From a checkpoint of a small image colorization model.
Training: 26400 steps, batches of 128.
Data: 38949 training examples, 86.8 epochs.
Rows from block 9, named by matrix and row number. Each number is 128 + 24 x the weight over its row's rms, rounded and kept within 0 to 255. All counts start at 0. Numbers have three digits each. After the name is the row's rms in percent of the matrix's.
# conv: 3x3 conv (model.blocks.9.conv.weight, 96x96x3x3), inputs 28-34, a 3x3 kernel for each
conv.1 117:150150112155153128155134163145099120113149133119142128122123127128148117134120134160120101153118122168113155135097138127123135097117143105107105137154149136153147145116106161126107137138150
conv.2 077:131112165115134096139105158190136169113121108181102086126130134131139175100122162134151161158132150113108091140137128137109120158135091115152134128143140114129120119150084106120136131112163
conv.3 120:138132098122118125101108130131109123110132147147142143101092131146126143133129127118119156126122118129127108176123145156119110125113117128136114099145131118105134126145100129150122128113138
conv.4 116:062137132118103125117132138117117100119108122123118114142127100137122136129136107138141179094133112062136146077142152096136119138125107086112100122153135143144178136139106109128137153143146
conv.5 074:115124158097170124145081152104137126163108103143104127123132080182100106119106113112163123104129118094154117157097093142133106144165123131142118108133104074089101137120136128131132114132133
conv.6 121:153130151110158122151140127140140118130143075160166092112149125140129120094134139117145087136111143144149170173152121138158113111098085120104123111153137101116137161149144116124108201125162
conv.7 105:135141092115152117146122127156113137112125124125166132140081063129097098171134116167121120149091153095171171107130119114125163123120095105148104091117095106107139131159114160139141101130126
conv.8 116:116126120110139151127121088156112116113107156138169119114108126115095136148132120138104129128122174117132130136107166132128099152134089108162132131139131110120142135138120130183106078111170
conv.9 105:122155140134075119182102218092095105121150129147139148135126127146128108118124114193147123120094123212131079100129206116137139175107079164151146163095139159147146138142160125132124100146096
conv.10 102:154130129108142140100099130129080112108123132120108106104125122138123121107107106097144140148137150100160125091133186109145090134132099105150113104182132138171119084144145161141117135131128
conv.11 103:123140127166148092148140140097109093151137135136146106147114154151113124151124124188127129151125139157114160138131149118118112122146138118104075100113116144152099110106126113127120101143119
conv.12 106:119126123132142149137116120112124117134103144124143138113122125130131109118097146136124142103123114141089153116136119142100145123150092118153078136122139159103125121101103124148102104129094
conv.13 103:153099121093111132143118089129116159128143131146171190130118150122125115133145169166099111144123127173102147143101085124148173157121174144145114157116130181110120130113102123163163120152155
conv.14 089:110123126145130155134138162081065124112133131107096136126153182121089160117146123156141141121137135068132083098120209134123127087119181095111158101116136114132144147159146078165136094124081
conv.15 120:121131138161162111157162147176095156165120133212127102139118135142124120131138100115120115127151147125137113095137156121126135129135125123130088124143114132130084121144110129110106122132096
conv.16 105:121152144120121140171135135110146117129133132129147146137130071149146107141133140132113136113095142171111134139112135143117124179165185109106139125091141113107134133117145110129160148116162
conv.17 081:123120119139112149216108133096073142096115114255162124130098150114105131127119179129099123140108146142130111078095118137116087136139145131141135086153141138158105138144104156141136100137144
conv.18 105:102095140155135113100122148108128167116091140093115133089139112117119117142106086111147132101135107123156094119128191132143115105130138119125129139116136101121151134119123133134174097130119
conv.19 106:115115155103130133149142134139109169153103171175117132139151097110141122116142107136098170151125089138126127172115058091147115140138148100129093121168183110096096132148124112129098131124164
conv.20 095:119108123139151137134126180159118139137132139142114143108154150120126123085136155175111121145141099124120096129121147125123141133159174162150107102122099128097101175113129143121156168151092
conv.21 116:133143150123104111175133147141147115114125131091130125143134176125129124136137095108114129137109113194129115120137255107113092156117159113147096166145138134114131158159175111100071098117140
conv.22 099:095112122144163157128114114153097134125111136117156107120090156143109155133139166132118087147135135159124143116135141123153138119110123088123093125126108126142074119164159109154127095122127
conv.23 100:115137094131122124122153104143126121126142123133150071138084103119116104141125113132146146146153147123118115092115103121141145109154127113126134116153128120122130103103138121136128124126098
conv.24 081:143178131144087119196139117167096153175107137153148118131125164118122125138133180113101117148104159143130121170146133120155109175140091086151110116150105138159089137156081125139125127095115
conv.25 112:144136129137165124142096167169094106129094095172123138127115124137132091131111124115137100134111166120119160133108108116125120126146137101135149139137102093126110121141145151125136087135103
conv.26 088:140120127137193109124101111112119080138137129108127118134149139134147140126146124127114170113151126090129147141106182140133122106132134130142141098101164190137141140122165100123124108086139
conv.27 091:183133139143133113120127167124112114141172123184153107121120141149146124154118130116106149129147098144163139157121154134134165115116130167168152143112116112106095114141076157116119149124144
conv.28 106:144142120148143153125113159130129109117109135162141108125126121133113118120136140131130079141120142141121107176120198106100121096145170110099144145142112115159087084106184171149124122150139
conv.29 078:079120155109119129131126136176128143150132144180090160177126183149108107146138112139131134134151107112117128094142217124137134095097163119147158125118143111119158103086130115125099107147127
conv.30 091:152127157121134157138150105134122124133084105122110102124123133131113114140158104177133116111092112173143166158156090121128120158131091169124064142117114168134116119120119149145156137143161
conv.31 105:072117191136127116100122140134157094131123081109119107178138166135116142145107137090089170128128142131103164067165130166113119123116163151113109146141111125119101130124160143131142120137137
conv.32 098:146155123112138153128146142138129100119128117117132104132164114134082135124109139139139113163139110121152107126112143136131127134138120102124090126124140117160123121131142121148123151127129
conv.33 076:113114145143146096212125133170139119112105118227104130076132139146127136140141112151126136141104147171106108171107093133116106142150115099090108163134109156158111102097139113104118127151180
conv.34 111:096109123128115129144105101181138107135131097091065063141124105133108097113096120183126129140118107116134132067151110151135146148119153118136124121125128128113127119154069102119137105128135
conv.35 091:117105146127122151105150130112102151096108123149133168128112120137141116118148101132145129124139108096153124118124137122135162093132113128136154090121161122118126114091207144117165156124187
conv.36 071:122116106119165163131103124139135088155150074105123118106116112096151144141133088121123130160098142117102131138135106120124135147096077109137105154133132106101154152118153144135096140134074
conv.37 108:149131092111118132137140142070113139110136124187145135128121137115157149132166138143135091128170112132155122134131123112140125113112128160182120124160103124148091132137117122091127111106109
conv.38 092:079127080155165138170141151125146144131124150179108157114119139124090140116150205115149135170146126172111150135147116119125138098115121099133114163155137176106093121151171136135134170129137
conv.39 087:078102129139117151104138140107150141103106135078124070142119094163120128136152063127096128188124125090140081149173065115114148155134157142104149131134148052152206076104132130103139144102114
conv.40 084:137115127144146135166144099165091117125110120214103105139104115146120143127106122145159120160154097109069170113134140093143157104135123131122107088133086157139067106133143161147156125126114
conv.41 083:147093135145157135141155112100144102121099126161136168151159122115130117104127069132161104114130126134150103132129145107138135094132103137116159117145100148110076130102160162118156121116116
conv.42 086:166131123127113155159151137133148133165116053148105134133127077122135128165123181115151114126121132177118136148122114127133114099111055115085107155153131114161130128131133109116114105150134
conv.43 091:122134114128117106106136189144123106123110094097137143156121130117126145091093194074107104129112126085134183163141081113115123121105081157116136165124108075138105186124128140130104105152106
conv.44 089:123134104140110125118102158172102144128098170134139170088114141150137128114119157205174101105141115118120142098131155134147124131168151140128110105139127116128101132120120112128128112108127
conv.45 099:133110112118135115123137149111129141093152166076164197124125139115135137139134143155151116109113138126137094092099162134131134097158113110121134136150149166136147194136155119149121149139118
conv.46 112:149103105161111152108130106149138101167118102116117125132138200107117146122121109143114102144143147171122106113089101125110100119086109103136148111151170082168135148113097123135156134128109
conv.47 086:154115149131110115163153146145123133179128121149129124108110135113110098099128150189133166123104134145127115135136204159108147150110134087140137130110141140146198149108157110150130103152138
conv.48 098:144141114110119139112121178091141131122153133109141186095115214135112147144118172112142103118118120119115134129130119143128122120121173095147114133150131128143107098116086131127142105115129
conv.49 083:133133108171118193103122094127088157129124154139098059100151127145151115084099131131118137139129110114117137116091143171109120104129101146103119119121104128110114109122095139124166117128132
conv.50 105:206142122136111123101156135148128089144101126113118091102115133115138112128120136170121101160153096138115164165125126108115160065144158173126148087125142075102144103112162126133104158150128
conv.51 163:132105125150158149108102125139135146101107108140147121135135115121131129119123108129112127137131131144132136141120125140121102136141146115129135124098091148146156140137126111102154133114105
conv.52 094:094126116134164116117125082098115137149116080139100109136147145120113156113140188120153103134125140169119145121127138096123129117104120154111147123152114150108089136100127092104132125132189
conv.53 068:157142144120122129198113150122137156162133117191137151134096154140132121170090154112165131119148115081134111110123098136095137144145125098145106141095135137088112152124085120148137137117163
conv.54 092:134116184123118118148123165143177103151129190154122137127119122150138157130159120174124148127106148074115125153110130140126127138155104172145112136118087124118089109145138121130115109115100
conv.55 107:117133068138136131123163112115119140161115134108150132160113126142125106135109111110139163118152109129154116114110159115114138114143190110130117131166102101155070148131110122130124163143102
conv.56 083:177162159156071145108111151147115162141141118168126100164149082138121127147139104129084166129150117123128096154182100108129099134120129107099159132109099160139119141110155135119169112120111
conv.57 125:128116098129153130134119149131152144162140122255145097115105113120150097087142115117117109150099144144120135160106080160135123100145125159122082147135147097106155109110091119139134169088150
conv.58 112:152143147142121123121143210121118151142126133097103132168173102123152133110114146155149126098160095090091102089130074138124103129119181090117109103156132083142139164148123103118097195118051
conv.59 087:120110129123147131149134124115124098067100121102129120111136180121107157082121186117134146060145107110166125117117121145119140156119135144122093143132146141114086123118091121118150106091105
conv.60 089:047114115149172121140146106109098080177127137136121138137117098140129146145153147101111111094171066150131125064138141138134157175137124123148103131141125130142146172135123144134208102117140
conv.61 118:126117158160132122120142141094137130109142112103161115136148125120152119139136134090105170108158145120121159170127231159132119122148113109117152132124136141125153120111140124124154111089123
conv.62 115:126143121114090140127148117158144150102144151143125124112138112102118118120114123143126119135089171140128101143126122134136143135121087119145080119120088151108128143132109123170138110137134
conv.63 117:110125124109103155156105134136116179140161214212140137113116119118111131125114115183129100114150117134143110082097106129146142126094114143120133171109117128166112112142097163162150130157152
conv.64 080:149124128125136139111089126147121106147132089078132135183116152137167114123136054126150101099152150173125102171122138135124159135106102142127171132116126118101145155141122150100140133139125
conv.65 111:125117127128135131132128140165111124132115117113171155099067061100126121120123161126147183125121140093138116117129128128116124087114149099148164141133152114111110146171141136131149149127142
conv.66 083:153149171113133129138141107133128099140112096138111088128115111119145113137109147115138112152137125145165102190137068111131120184120130151171114104146151161144116099129105149141134111118103
conv.67 080:125081138131134104087107153086140159095094155100115127170134120122132116107128173093144110136132093102164132065182135126120151108108132147148143109131120090130114177114106134151128158128130
conv.68 094:142129082120104180118144170158115108127145116153118101146147167110103103121146165147134109147139121136129116126152120159094137123143173166114092125134112117148128135171095139127087143134097
conv.69 083:123140160105117149122088177109145142094116135135122135136136128147125112136147119167107131112155102174093142139176069117155106169106125114077082143158137156101102149129116117099146085123115
conv.70 114:139107114152149137139106114089139110118120111072127125131162124104123111124110083099146094108125155077137159093118090129126133123125237085155115142136165159116126107114086131147118134089099
conv.71 106:105100061112094131131143128181108159129124135060121128101132250091115147108114088125105123136160116122140135162156121132125156100122107120142098146146128113138147154123082140140118155170130
conv.72 152:083123114132141135120136119124102112103112126108145112087120136123133113127144161130127126148127128119125134103113109141141172142127159093130119105091114097116088121139154095088132120110077
conv.73 086:135140132121143097093127141127120111128130104137122117140137107148102143114149097119134162164120131103126170072152223127160132106136093136127126092153066113165113143113163125120152135119126
conv.74 089:095107145113138148173110126115113163165113144180099174096123104116140139136114175135129095125135107156152105138147165150136104151156108112152186103144115110161132087130136133120145074130111
conv.75 162:107126095129167124102140116136112156144090122146100138115101127114119112145112137105096117140106121138136112127142148141118131113140127118094114109121087128121073115137107139139116124124101
conv.76 087:157147139122140108111087089166110176135127148145164144114122114120132096099118133126106147131153119137142141174096094130135101103112074100120083130154116153126130137141175152128116149145150
conv.77 086:135138138162129144147077073131115144109127126150122169156124098180142153130146142136117087103134125108139127089119171119127117103108099126146127142130126108131120098155167132135175150161158
conv.78 081:101131174131129148100122063145147141112137109146106100144119106134110151126115160156103141137149135131122104127104148121117158129114124142110136117119158088167137118140126108133108158150148
conv.79 105:133146105152142123127104093074095149111102134089100146130126114115106113122113095128096135148124129145112135119136098114138121134098118104109078099124109095112124140144124143122136127114172
conv.80 086:042145090096151161152112164122114174122122133130192111162156138120144145156137149080114111152152146125118130079162148130135187120100118130162104137108116059119154139146104129128109128118130
conv.81 105:094125139119133125157143122124128110113115160095104105094140128113135139122135132158105110151109154130137166125112143135128126177130082113146123099144175148138153109115122124110102096119152
conv.82 098:120120093153137123136113119091088081094123094081135147169142132136113116130105175141121136126128130160138121170125218128129132127139154119119115140122085163130078099159131097157169160126127
conv.83 088:165135118125114163117114112134117140133110119207127140131129146141133124146113129119135095127133118116127108144076027143114130138125122115149115138100112113149082110130083140155147109096110
conv.84 113:129145179143124089121154110079135146130123143107117138145141113150094104137146133134156096131105142114114117135131099112091119158112122118119082165145108130141082114126123149111122122123147
conv.85 098:148130117123130167126157153116154130121117098103121112110133151124128144146138097100121093135137172079115159148131148148106147171125134127116148096166116127137165143114145131140151128126122
conv.86 099:090128114164124157111114158136136105131137109072133130106093152131146130170136050154119102130123133103099103095141054126110144195129123102125089111151114125124125130140113128137104097143161
conv.87 100:132127112124119129116138126139122091142109134122150194110164165109121154115125122099142143163124108096139116121117137125128148092159161072174123110141127149091156111118138152145127112127133
conv.88 084:110156127121141139124117129117112099122106139146107105162133139161128130118135118151174068107098124131118128116123170130136138103118135151160075121111089111136117126102107160136186160134129
conv.89 104:142128130110126123160124196096113113130098144149133143124142117133138169124131218133119133136136146150108111115123138136124134163088143083137170114167123187119105094115152108123101148121138
conv.90 085:071134110131118129053125154068140147098114164160103191183148159123132146126137148100147133104145134072129164099132162163146112060113183165126157083131126051134134201113107157130107174177138
conv.91 080:092146149158156091180169150151121110153149103194138151127141112117135145125117122109146122117085128124113166126132088137093127130136159117101126165152140119112132156090156139083107111103077
conv.92 107:145140139134111130156094120182126063145130125205134101092173077126152123132115095133132118132123114125123126148146121128131128121135126170131098080133137130100139133118141117137106148130116
conv.93 096:106124149125133137139127152081143103142150122125111080145116118112151132130108151095116113131136141087121125169126068127145116125113143152123076126101105085115122145156120098120126101130136
conv.94 073:156162134138112142141120114150133122141121119203125133178120115133094140131111106105138122130109126149124121122093123135127132130104150129117122152163125105149096145161103146128142129185155
conv.95 107:106128116108126135158155138111128127121121153093121122129114107098104126154129100143148173102123168146148127085089157094141130133157112130144156121138131115100115146134137111146137156161139