A small image colorization model, trained from scratch.
Model: arch dncnn, norm batchnorm, widths [96].
Data: trained on photos of plants, animals and fungi (iNaturalist), 86.8 epochs.
Rows from block 4, named by matrix and row number. Each number is 500 + 50 x the weight over its row's rms, rounded and kept within 0 to 999. All counts start at 0. Numbers have three digits each. After the name is the row's rms in percent of the matrix's.
# conv: 3x3 conv (model.blocks.4.conv.weight, 96x96x3x3), inputs 0-6, a 3x3 kernel for each
conv.1 106:572537514511511507411470543627479536600492464599482453476425474371506580539514617421505436461478540489561512466455482548548489551501481599551444587446419480482388541510495559520581519629533
conv.2 078:447514472460505546429531534459536533557514552443505557479462477504408499509514492503491484422400396391385403618539618495538481470456521520494469496547505505530471456523404526560490468479516
conv.3 105:541559537494488527416543499508477467541560540571596548518511428428437480480429443442461470507517524497521532507423450481545471568530593507459569565469453481530535697495485508475519397506606
conv.4 087:477526521555518467497561456509515500553431541467523444497521499466461486529507395502518579504572574468508556405534390528465383535449539460609561512547640450384490493610536511485522554511520
conv.5 102:516486435522428503450455437466535597538564504450445499448595492467559579565488581492485465496449450494464532479527474432452494517481543524633525466456389467478537486413466528442558434420567
conv.6 085:476462484492545458475485455561503427497511518599487545485458644619502498485508600531461468455445495444488560546476515427464528353449447482433478450458508503418502508440463495483485419469481
conv.7 096:478456435483494476565521511474538501467516501504539439437526449529439507490551475512484579527494507600496476541509600473559532397505485437517564442472463445526553530551422552476511418437611
conv.8 092:412543454433495486487485477434490573505519535466511448467404474563542489488463491469449556466531534409499597388420400517511557495540480457482430471489397442503587459486527534568500419481578
conv.9 096:491489571463490449441465525454551506534538459476503528421508499440516512434451448567457460558503530495622608535548476507490537538515439552588438516449488478537492512544433449496528403502501
conv.10 133:545501411465482510527457555495507462516486483636425438499465505455425500465441465439446478459495495519534518496550492575467483557486450485480531518563507577545557412415523542399455555369483
conv.11 082:464473509526537511503440519476535519540475507500454518463563534485523439511483602556512579501482407585468478432442436505457499451528517445523512483559475491566509474510569561521595515504612
conv.12 146:477465516521583499508514476432488508429523468525515539515492495500448504516468532553473453522482459621565471552473496555503509492508514512492491491543499511545482584463471506496488421514569
conv.13 113:447533542475473537397506475515460536488472452479419445551522546486505522508489589533512467466484506473473450437443516504481535501500516523481530466486441502501461528513477504440516583421610
conv.14 100:482447491525461511443626520520505465479490549498429476399446468471441448487488493524543494515499440472523406547503484538472478517520525473524467525554529538475568615559446537544472523447449
conv.15 093:477498495458535470471476490539535481524525539543494534456582529495551531466503452432510539416508551484570570400521479485559552511533511455363471514542456530552467507541467411583555422574494
conv.16 112:530513567542525590534553420424478458542497470404543550445627453478465632495507490481497405540485481533480478506458533465612542600463506506617524503459485482519529469604610492524474596473509
conv.17 126:483501558511541527470474471431528513509524453569539510426517536539477527441508479599503434514500448571523532506430456518473522503492538516591549543585653507398414555427450524563470459532569
conv.18 085:500541473528511476518488470595510549497530523557460426488441503459453423455451549425559585511523499509578545545501562477520524448501496489482532520533522462491476494401561516397528472483568
conv.19 096:510481547539519487499456559595500507563521465553508483519523450539468507538517547550457596569522593484518461554605478533490590497532536472488470515460534515518493497557416545470510587516433
conv.20 080:425465486497526492465531567527476542518501508606490514381514513493466527482523485561583620466565483598538499550454487568506486547545407452380427463408410545411495492547506606477499488416509
conv.21 062:554506504497509503484559521585527513580530497620526511470510468452476482460517441457532468490523521571498507570559581530528521584497576506448436448505475454398493524553521499472531572536458
conv.22 097:526559478478515540535486493521450462535484448541511576529560516528464528593432521429425423505432420492529519520567487493527508517496496497504607600336590529480486417491506473517424484501487
conv.23 104:513507456560502489547473533435473482460475542464503482480489472401477531416486535424430535459522576502521560541541519489526514486525486518372550482415568541533470528434436556460468614466499
conv.24 119:483551474516473519526531481514495539574493604596523563505452406520526435512456464392502494419507503462522557447466475513521514490513581527470469555479495556450520523454509478530468425470471
conv.25 107:524479504510535550448601520494536501427550506417565497450547402505445426502519382572515433519471497571532582571481427461499502507471518444443491486510563551503500491477539533437424497434459
conv.26 108:541486569527568471525551562556443502514543493512515502585588637569533405389471501404465534440470377382487413495523541569489450449438540531529429499488432519452481483513590498496550502472470
conv.27 095:461529410472457445509512406394467493447467535530464509473468521483468483487475527576484488537469538608549471583524463511488485462547600528487561535492521518485515592486414454481502520559488
conv.28 102:542543505516486548484603534380477484484475516532485503428453361414518450396484328581565572577545482534524530561487399506438450492456472564543593660618505487559564504506590564552526438503523
conv.29 127:531553502467428463479569517516475447576521529481540500497561531474425477509483434520553471484457491578477459417431489524623547547472411531554512550498501393464510549579538551501543646557502
conv.30 104:582485571512450455524582402501476381474472474524553502548509567516514515573462530474552520525506460579499435448449505556505559413520477571460576496464524530537489321440459533446472603560476
conv.31 129:504454498486534575437514518521448527467490504459530509482583472469472565466480558497490482529504525464502566560511567469514573526384519476421508494442472504482491464486453480457523511441450
conv.32 094:498509529522491528478527522500474496465522398464526492465602527465545490496421535558574458602556493505560518522587447484530504561417559545556469577581448443438532601509479577505559580469524
conv.33 083:398465463417502520504470416556547465569477485631465555506456449414550517538536517484515460562552488540498481480547561538575479529529500597469500448611474557517542498527596443508513636461527
conv.34 121:469464438509501507478432517508414523521479512514542461447441457461504456376554461569485484492518619461473557485537551542516515519556493477462513421505476514534489532486486529522397479542491
conv.35 090:557475529593404590530567458565530431518526460580444544522535370537451604448540450548480526478516469453439508472523438496583528577521542516445470506487499474458500420491471463484451586490458
conv.36 092:492495471483528503401429507556484530496470453521492422563537465577516451556548551520471454511522499518415609494507533528519477536497465546522596503595511566493547485479431554454566408530482
conv.37 083:562513505491477556521510506565460453549508476562514463478497480399514400499437340490498475511421536525426455494531399499469485580513513525456439486461507469479422424468594515503494503528442
conv.38 088:457498563544477511469524438394445517403524496380495495444529574472522487491484499610498542539566552585518592491558441493457570474485456522573473469467510417509553530519585554470523520518564
conv.39 110:432514554506497474446578412608505509559555443541584546533568511520481453571434493588452501484517466496514568535492489430555533481457429565464516518526410502545511405438549435494524536513635
conv.40 121:515482548474463471451580424520480477511450477530512454533504502503455604477484468466489476515483477504433494450508463522473511508493586532523407439515491491611535501508494445510513486521511
conv.41 088:406524460641491465401473442595458402514514441423466474433458503484563576431516467473556523599499517500527550559498535596480368534481518488475505504535527429487417516472461436533460453419424
conv.42 087:568531498460516492365445460561505449515479537566499532573583521539504484490518615489436451539521475494410451540540566499504578467544426506476495489523482475499453575589455460519527471594599
conv.43 093:596570564481470512402439468556512532528499474520527468492603513486523516488473451540460461611472530558506578454503560536435446412481468555479553503467574407597489481428489518534499514493462
conv.44 104:537423482473462540500485497412423543502506465562518448558486507520572473475433502509463452501453438561476430563507495540566438543521492565460530400470336458476447562504419557520534584523475
conv.45 097:545480463471488504517530422515475561494538478503455512530507518585511500604518563521635633437508469552489505479488514506481484447508515579307458542594621430495502458525473580450516514478560
conv.46 085:548589475516529504532520404520497551530528478529481543425540497509547500546448532451461446447426509538565468489484434495515482480498514499438448494475502592505507563509599481482465442524553
conv.47 098:485504468540457471515459374481518480580431465543547543565487467603559455463511448472492537473499462494525532419514560490510503449511551416523492401521524485510519586521435505589486524538481
conv.48 090:490533522501501486425474407446478438476538475531549452579535563462500471559427536591460491510479421616492327459520513508478525576512591560557504507576498595483504559473623493512494611496581
conv.49 088:626495535524474473474458411568564541495505520519471486581482571511511520542459522432463375506476466448453394366483489502455574546513574514475528434449523504453525499467470564515468481492458
conv.50 091:418546564462511442505548580514511477554564512623564572518539486533496482509497500467459447449424455471504529537546497468384545460538524537553608563523468504502506469481466439438509497528514
conv.51 098:466482553499534496571534507532504456498492507585461483310495430446550482455508480495546562465519594525548502456503519534530478501486525463423524455490572494399527455512451434480433516533586
conv.52 095:526480439564475488599493502662507610650475568570548520582517519577442464594556570444468490476479430527472425425446381479500488527514529423518542492472558440435461506511536521499480528558503
conv.53 103:472510452519577514467462533599421439565492413616557477477549459475520506477447568541536561530484454532478436421476421484546534553542574488503516467416576547522480556528365449487522494525573
conv.54 091:548536518572480571592573539430439468453525447684468476654574654552466545544481453510449387531485440415451497425498400438538516519487474500507422479451463499496470508492522513540427461519478
conv.55 128:512482496454532494554466490558578588505577501468511477419470561491496551599524517523404435580436478629556566463482473525498397551526470510624468516535478498470451522589438637442407532529534
conv.56 078:482589536525467471469496491527580512545448494452506449481427507535507472483507521602501526489423512499489493540507614546451424646475582536519511656635596518555466411410420424460396410490425
conv.57 127:506543553531513495562514501487537473493438526532447521530520470496498471497527526462505603602516550503506482489521474594463513440473562514479586486562599535474469527506449493438420494466458
conv.58 103:514497561496453481440523423541546474507507510523509486454558429530438459421581488555491453617485488481472515543513455511519405523432454475659631583328413457564560452520524456445495488491501
conv.59 097:536442475417492557488448426511452416528502542426505491525498454482525485463605465508505450543480474598437425471570457508473532473455534565624389444640646472500430470525510471563513505547429
conv.60 093:504471466447555432531561573473485461448453478583524470490450418458437522394472380547524517493543535572551554484378477554516497520475433510438517581514502623543594460412530563499532488568430
conv.61 095:542525446511463505456387478618474461589523451666551483488525577489498462455486399425470577513462431523503440487466434479545468446530523450522545584460537549540398500489571535471533459468446
conv.62 094:503444522499500632516520469506489535508493520576558497486450545486458498508514533559542431416456462462442481431469520455528508574566526482440435509548455561485437488449517560505498531410428
conv.63 082:508567504512478450510460469438487514548473556519490454557525481476537442456555484563470592442588576426425461491474484477526467465476514469369434679328349467636640529562439500544460402490516
conv.64 109:528522520484463504437464476514506402450502533522494548545560543419356485538558452600494529609568494534561543483498474496439514460480472570419445475491464434440478522533554468530597545428407
conv.65 088:543529510584443502532467630477553489495501505445453512557454494468469465437535491426454528454496519441486480576520524447479457547522466506557518573489528496538464507499453426457564385434439
conv.66 089:515553539557447518512490539510570569491506481491582519490487605431497480450472461473502553410448481589387519490498442496586502488502523574459490612700492390497407482552499512479448578524553
conv.67 080:485480541472433513515454530435530514392540538427412475514540417516496490439512524509540518575500444534493548491434509512472517418505381510468606397432721452395506544499458502529472473440475
conv.68 118:492565517603515481451495412496553469549520529512507510410502445452532436469486457553563542557488508551507504476476497553490509547526458485547438552419504547523485479581495575507532555498432
conv.69 124:502494508531571543488553497485464525469445386502543407542508478435509534486513609495446565494516545458483494435485506550495509482509554521561594458507534459599490466537463344427511464508441
conv.70 098:437420446489499546418555460458524517531507502642487495600467454559523520421513481475459476495560609513573573582473424493441478507484508553562493497536521443446498563522609420539580402451592
conv.71 113:539501449580449478421574476523451424465489464563513517375493386470569475452504558525459476432420499453565536474564448482485489575517560527451536510540488560419457524515564508562482476501550
conv.72 087:480493429482491511463448425489471488510470460475441486460502467500521477521525485439428526437569527471554592472468532452371527583463509572362347503398544452601501446435633501473496515456543
conv.73 112:470480424437494525505527476537469468471465502486475476564529525565559413470558533527442483469500478381501484437502452516394555471496541494452451489502481515524544436441491506482520456534521
conv.74 088:382478500479427550537438472571555541588563490635433559386536476544494533423491456592571511525517532409495606576484500464496481470587399556545455504524495582492507558505576477503478587491446
conv.75 103:447504522550482437460473446505588492477511465456479433467589533475485386549488479531438470621497473649449528567524433550569478506466452530525505584424478459445451522566481558533528600476498
conv.76 089:478575478493475503451513542530514480517485508531506519483496529472476433485506501516508506479430454432441513577606469522456502501473617558556445575456577504463473558452475500530499466459515
conv.77 103:409466475501525455570464494484438487469463505547446532529527517445519555429455604469543473431500514439533506430486537428418483469493539487593469526482574572495555475431572506500476466533440
conv.78 121:564448530540452528442491475492503567433458461490476519460476470541462543510543584429422508525490489525502505528568516543549502396431436571525440504436478464468461575508544402451542483450398
conv.79 118:361416459442520405529488532547492506466449556443489457525545549463486494448516426536494519512495566515573646532483490518495522533562405475473466501527515469464511543516546416478469450450451
conv.80 090:527520558512474479458517492574510504495543557574432595607519514510442526510508561575547513484451430457518584520523480440528425503437466516465389374479531449511517478499552531512466543467518
conv.81 090:455477331476444468542531456634556553561505542631588535510487533537562542527482638491485499491476604591554612575513616538549528440547516472521531589410475528486477517556466487519555520511476
conv.82 101:479435475471452529510569507479499488560430484526624433487382519435565506523573490541543577533452483547416434501449506501516451490567409492495477504530551519501498508501519526489504437527533
conv.83 091:451512573537488527416463474457434507459520428385464564494537533554523590492505528550454434470356410547501432498477564549494489495480392478361478504516703500469542498498537553516545596524443
conv.84 099:547611461482522531476490553501481500531511480550515542539501463505512527478502442636446501594465543551508490554534542525466573464549566655531442436585582545479489471496370443481452527467447
conv.85 097:517473533604455578458468489513539570521567489528573407560482421570535522505536520551532559487521478476550424487461532492522574512452536531484472494618470400578529510575423431513398398561401
conv.86 074:499574483539439454525491512499548491494556535515512513490502455502517500471512364483508486491471567426522459546571517548519510499560456525614527492585419456599567444500471527520459524417606
conv.87 124:608514465456457509458505558480514490473536514410485481505505494487478491493444478522512543512459476559502548464515465537486542531465434518566510532603611489546631424536543513442426570406561
conv.88 097:492469564438460415456459486493460515471552469479498475572508548480498501516522538523475472482390431539438471468491457498479519632520560483463545484460526494462469504514415455510451562466540
conv.89 085:547491560545477496448530528519470556545536474531520582435531434536567556463507609397472417440468527597521428497518487541414572484523577526437539602512593521563494472461408448529468516519449
conv.90 091:451556543488598494473579535410465456435501462419453535502465592555454496458519509532518505467535524522551520498559625498467535459510507482488573459539708513491523476477466496457450542504453
conv.91 092:460429508462517534535480449451497414517440489424528501425591479485514540477472445655610586539459579542519607419450543464468472461489551535527505541540466478522468478579420637447457573552416
conv.92 088:550561449611499477541523526531461488468513522582511486550461457566521414563521473563499511473529458458535433432462453417429468472487559480485477575492511562459414544477449450596465434508453
conv.93 095:460477530542534500539593454579482445544532431480479483535507559456424430450469481483499485475476573532591594507538583526468516418486512519476531477545558506423560469498550508380502547541481
conv.94 090:441460481446456480536551473449468519495477462402427437435492450463452409490516484553524438521436461525365460474482585478530439384501399517543583496530524454509477491502579501563430395516446
conv.95 101:534570547483557502597523481514485559488598536414535478507600386500450562533461463526581566476529426539552426488487520466490581494470442511483503468525434456477547484447466529577571586422543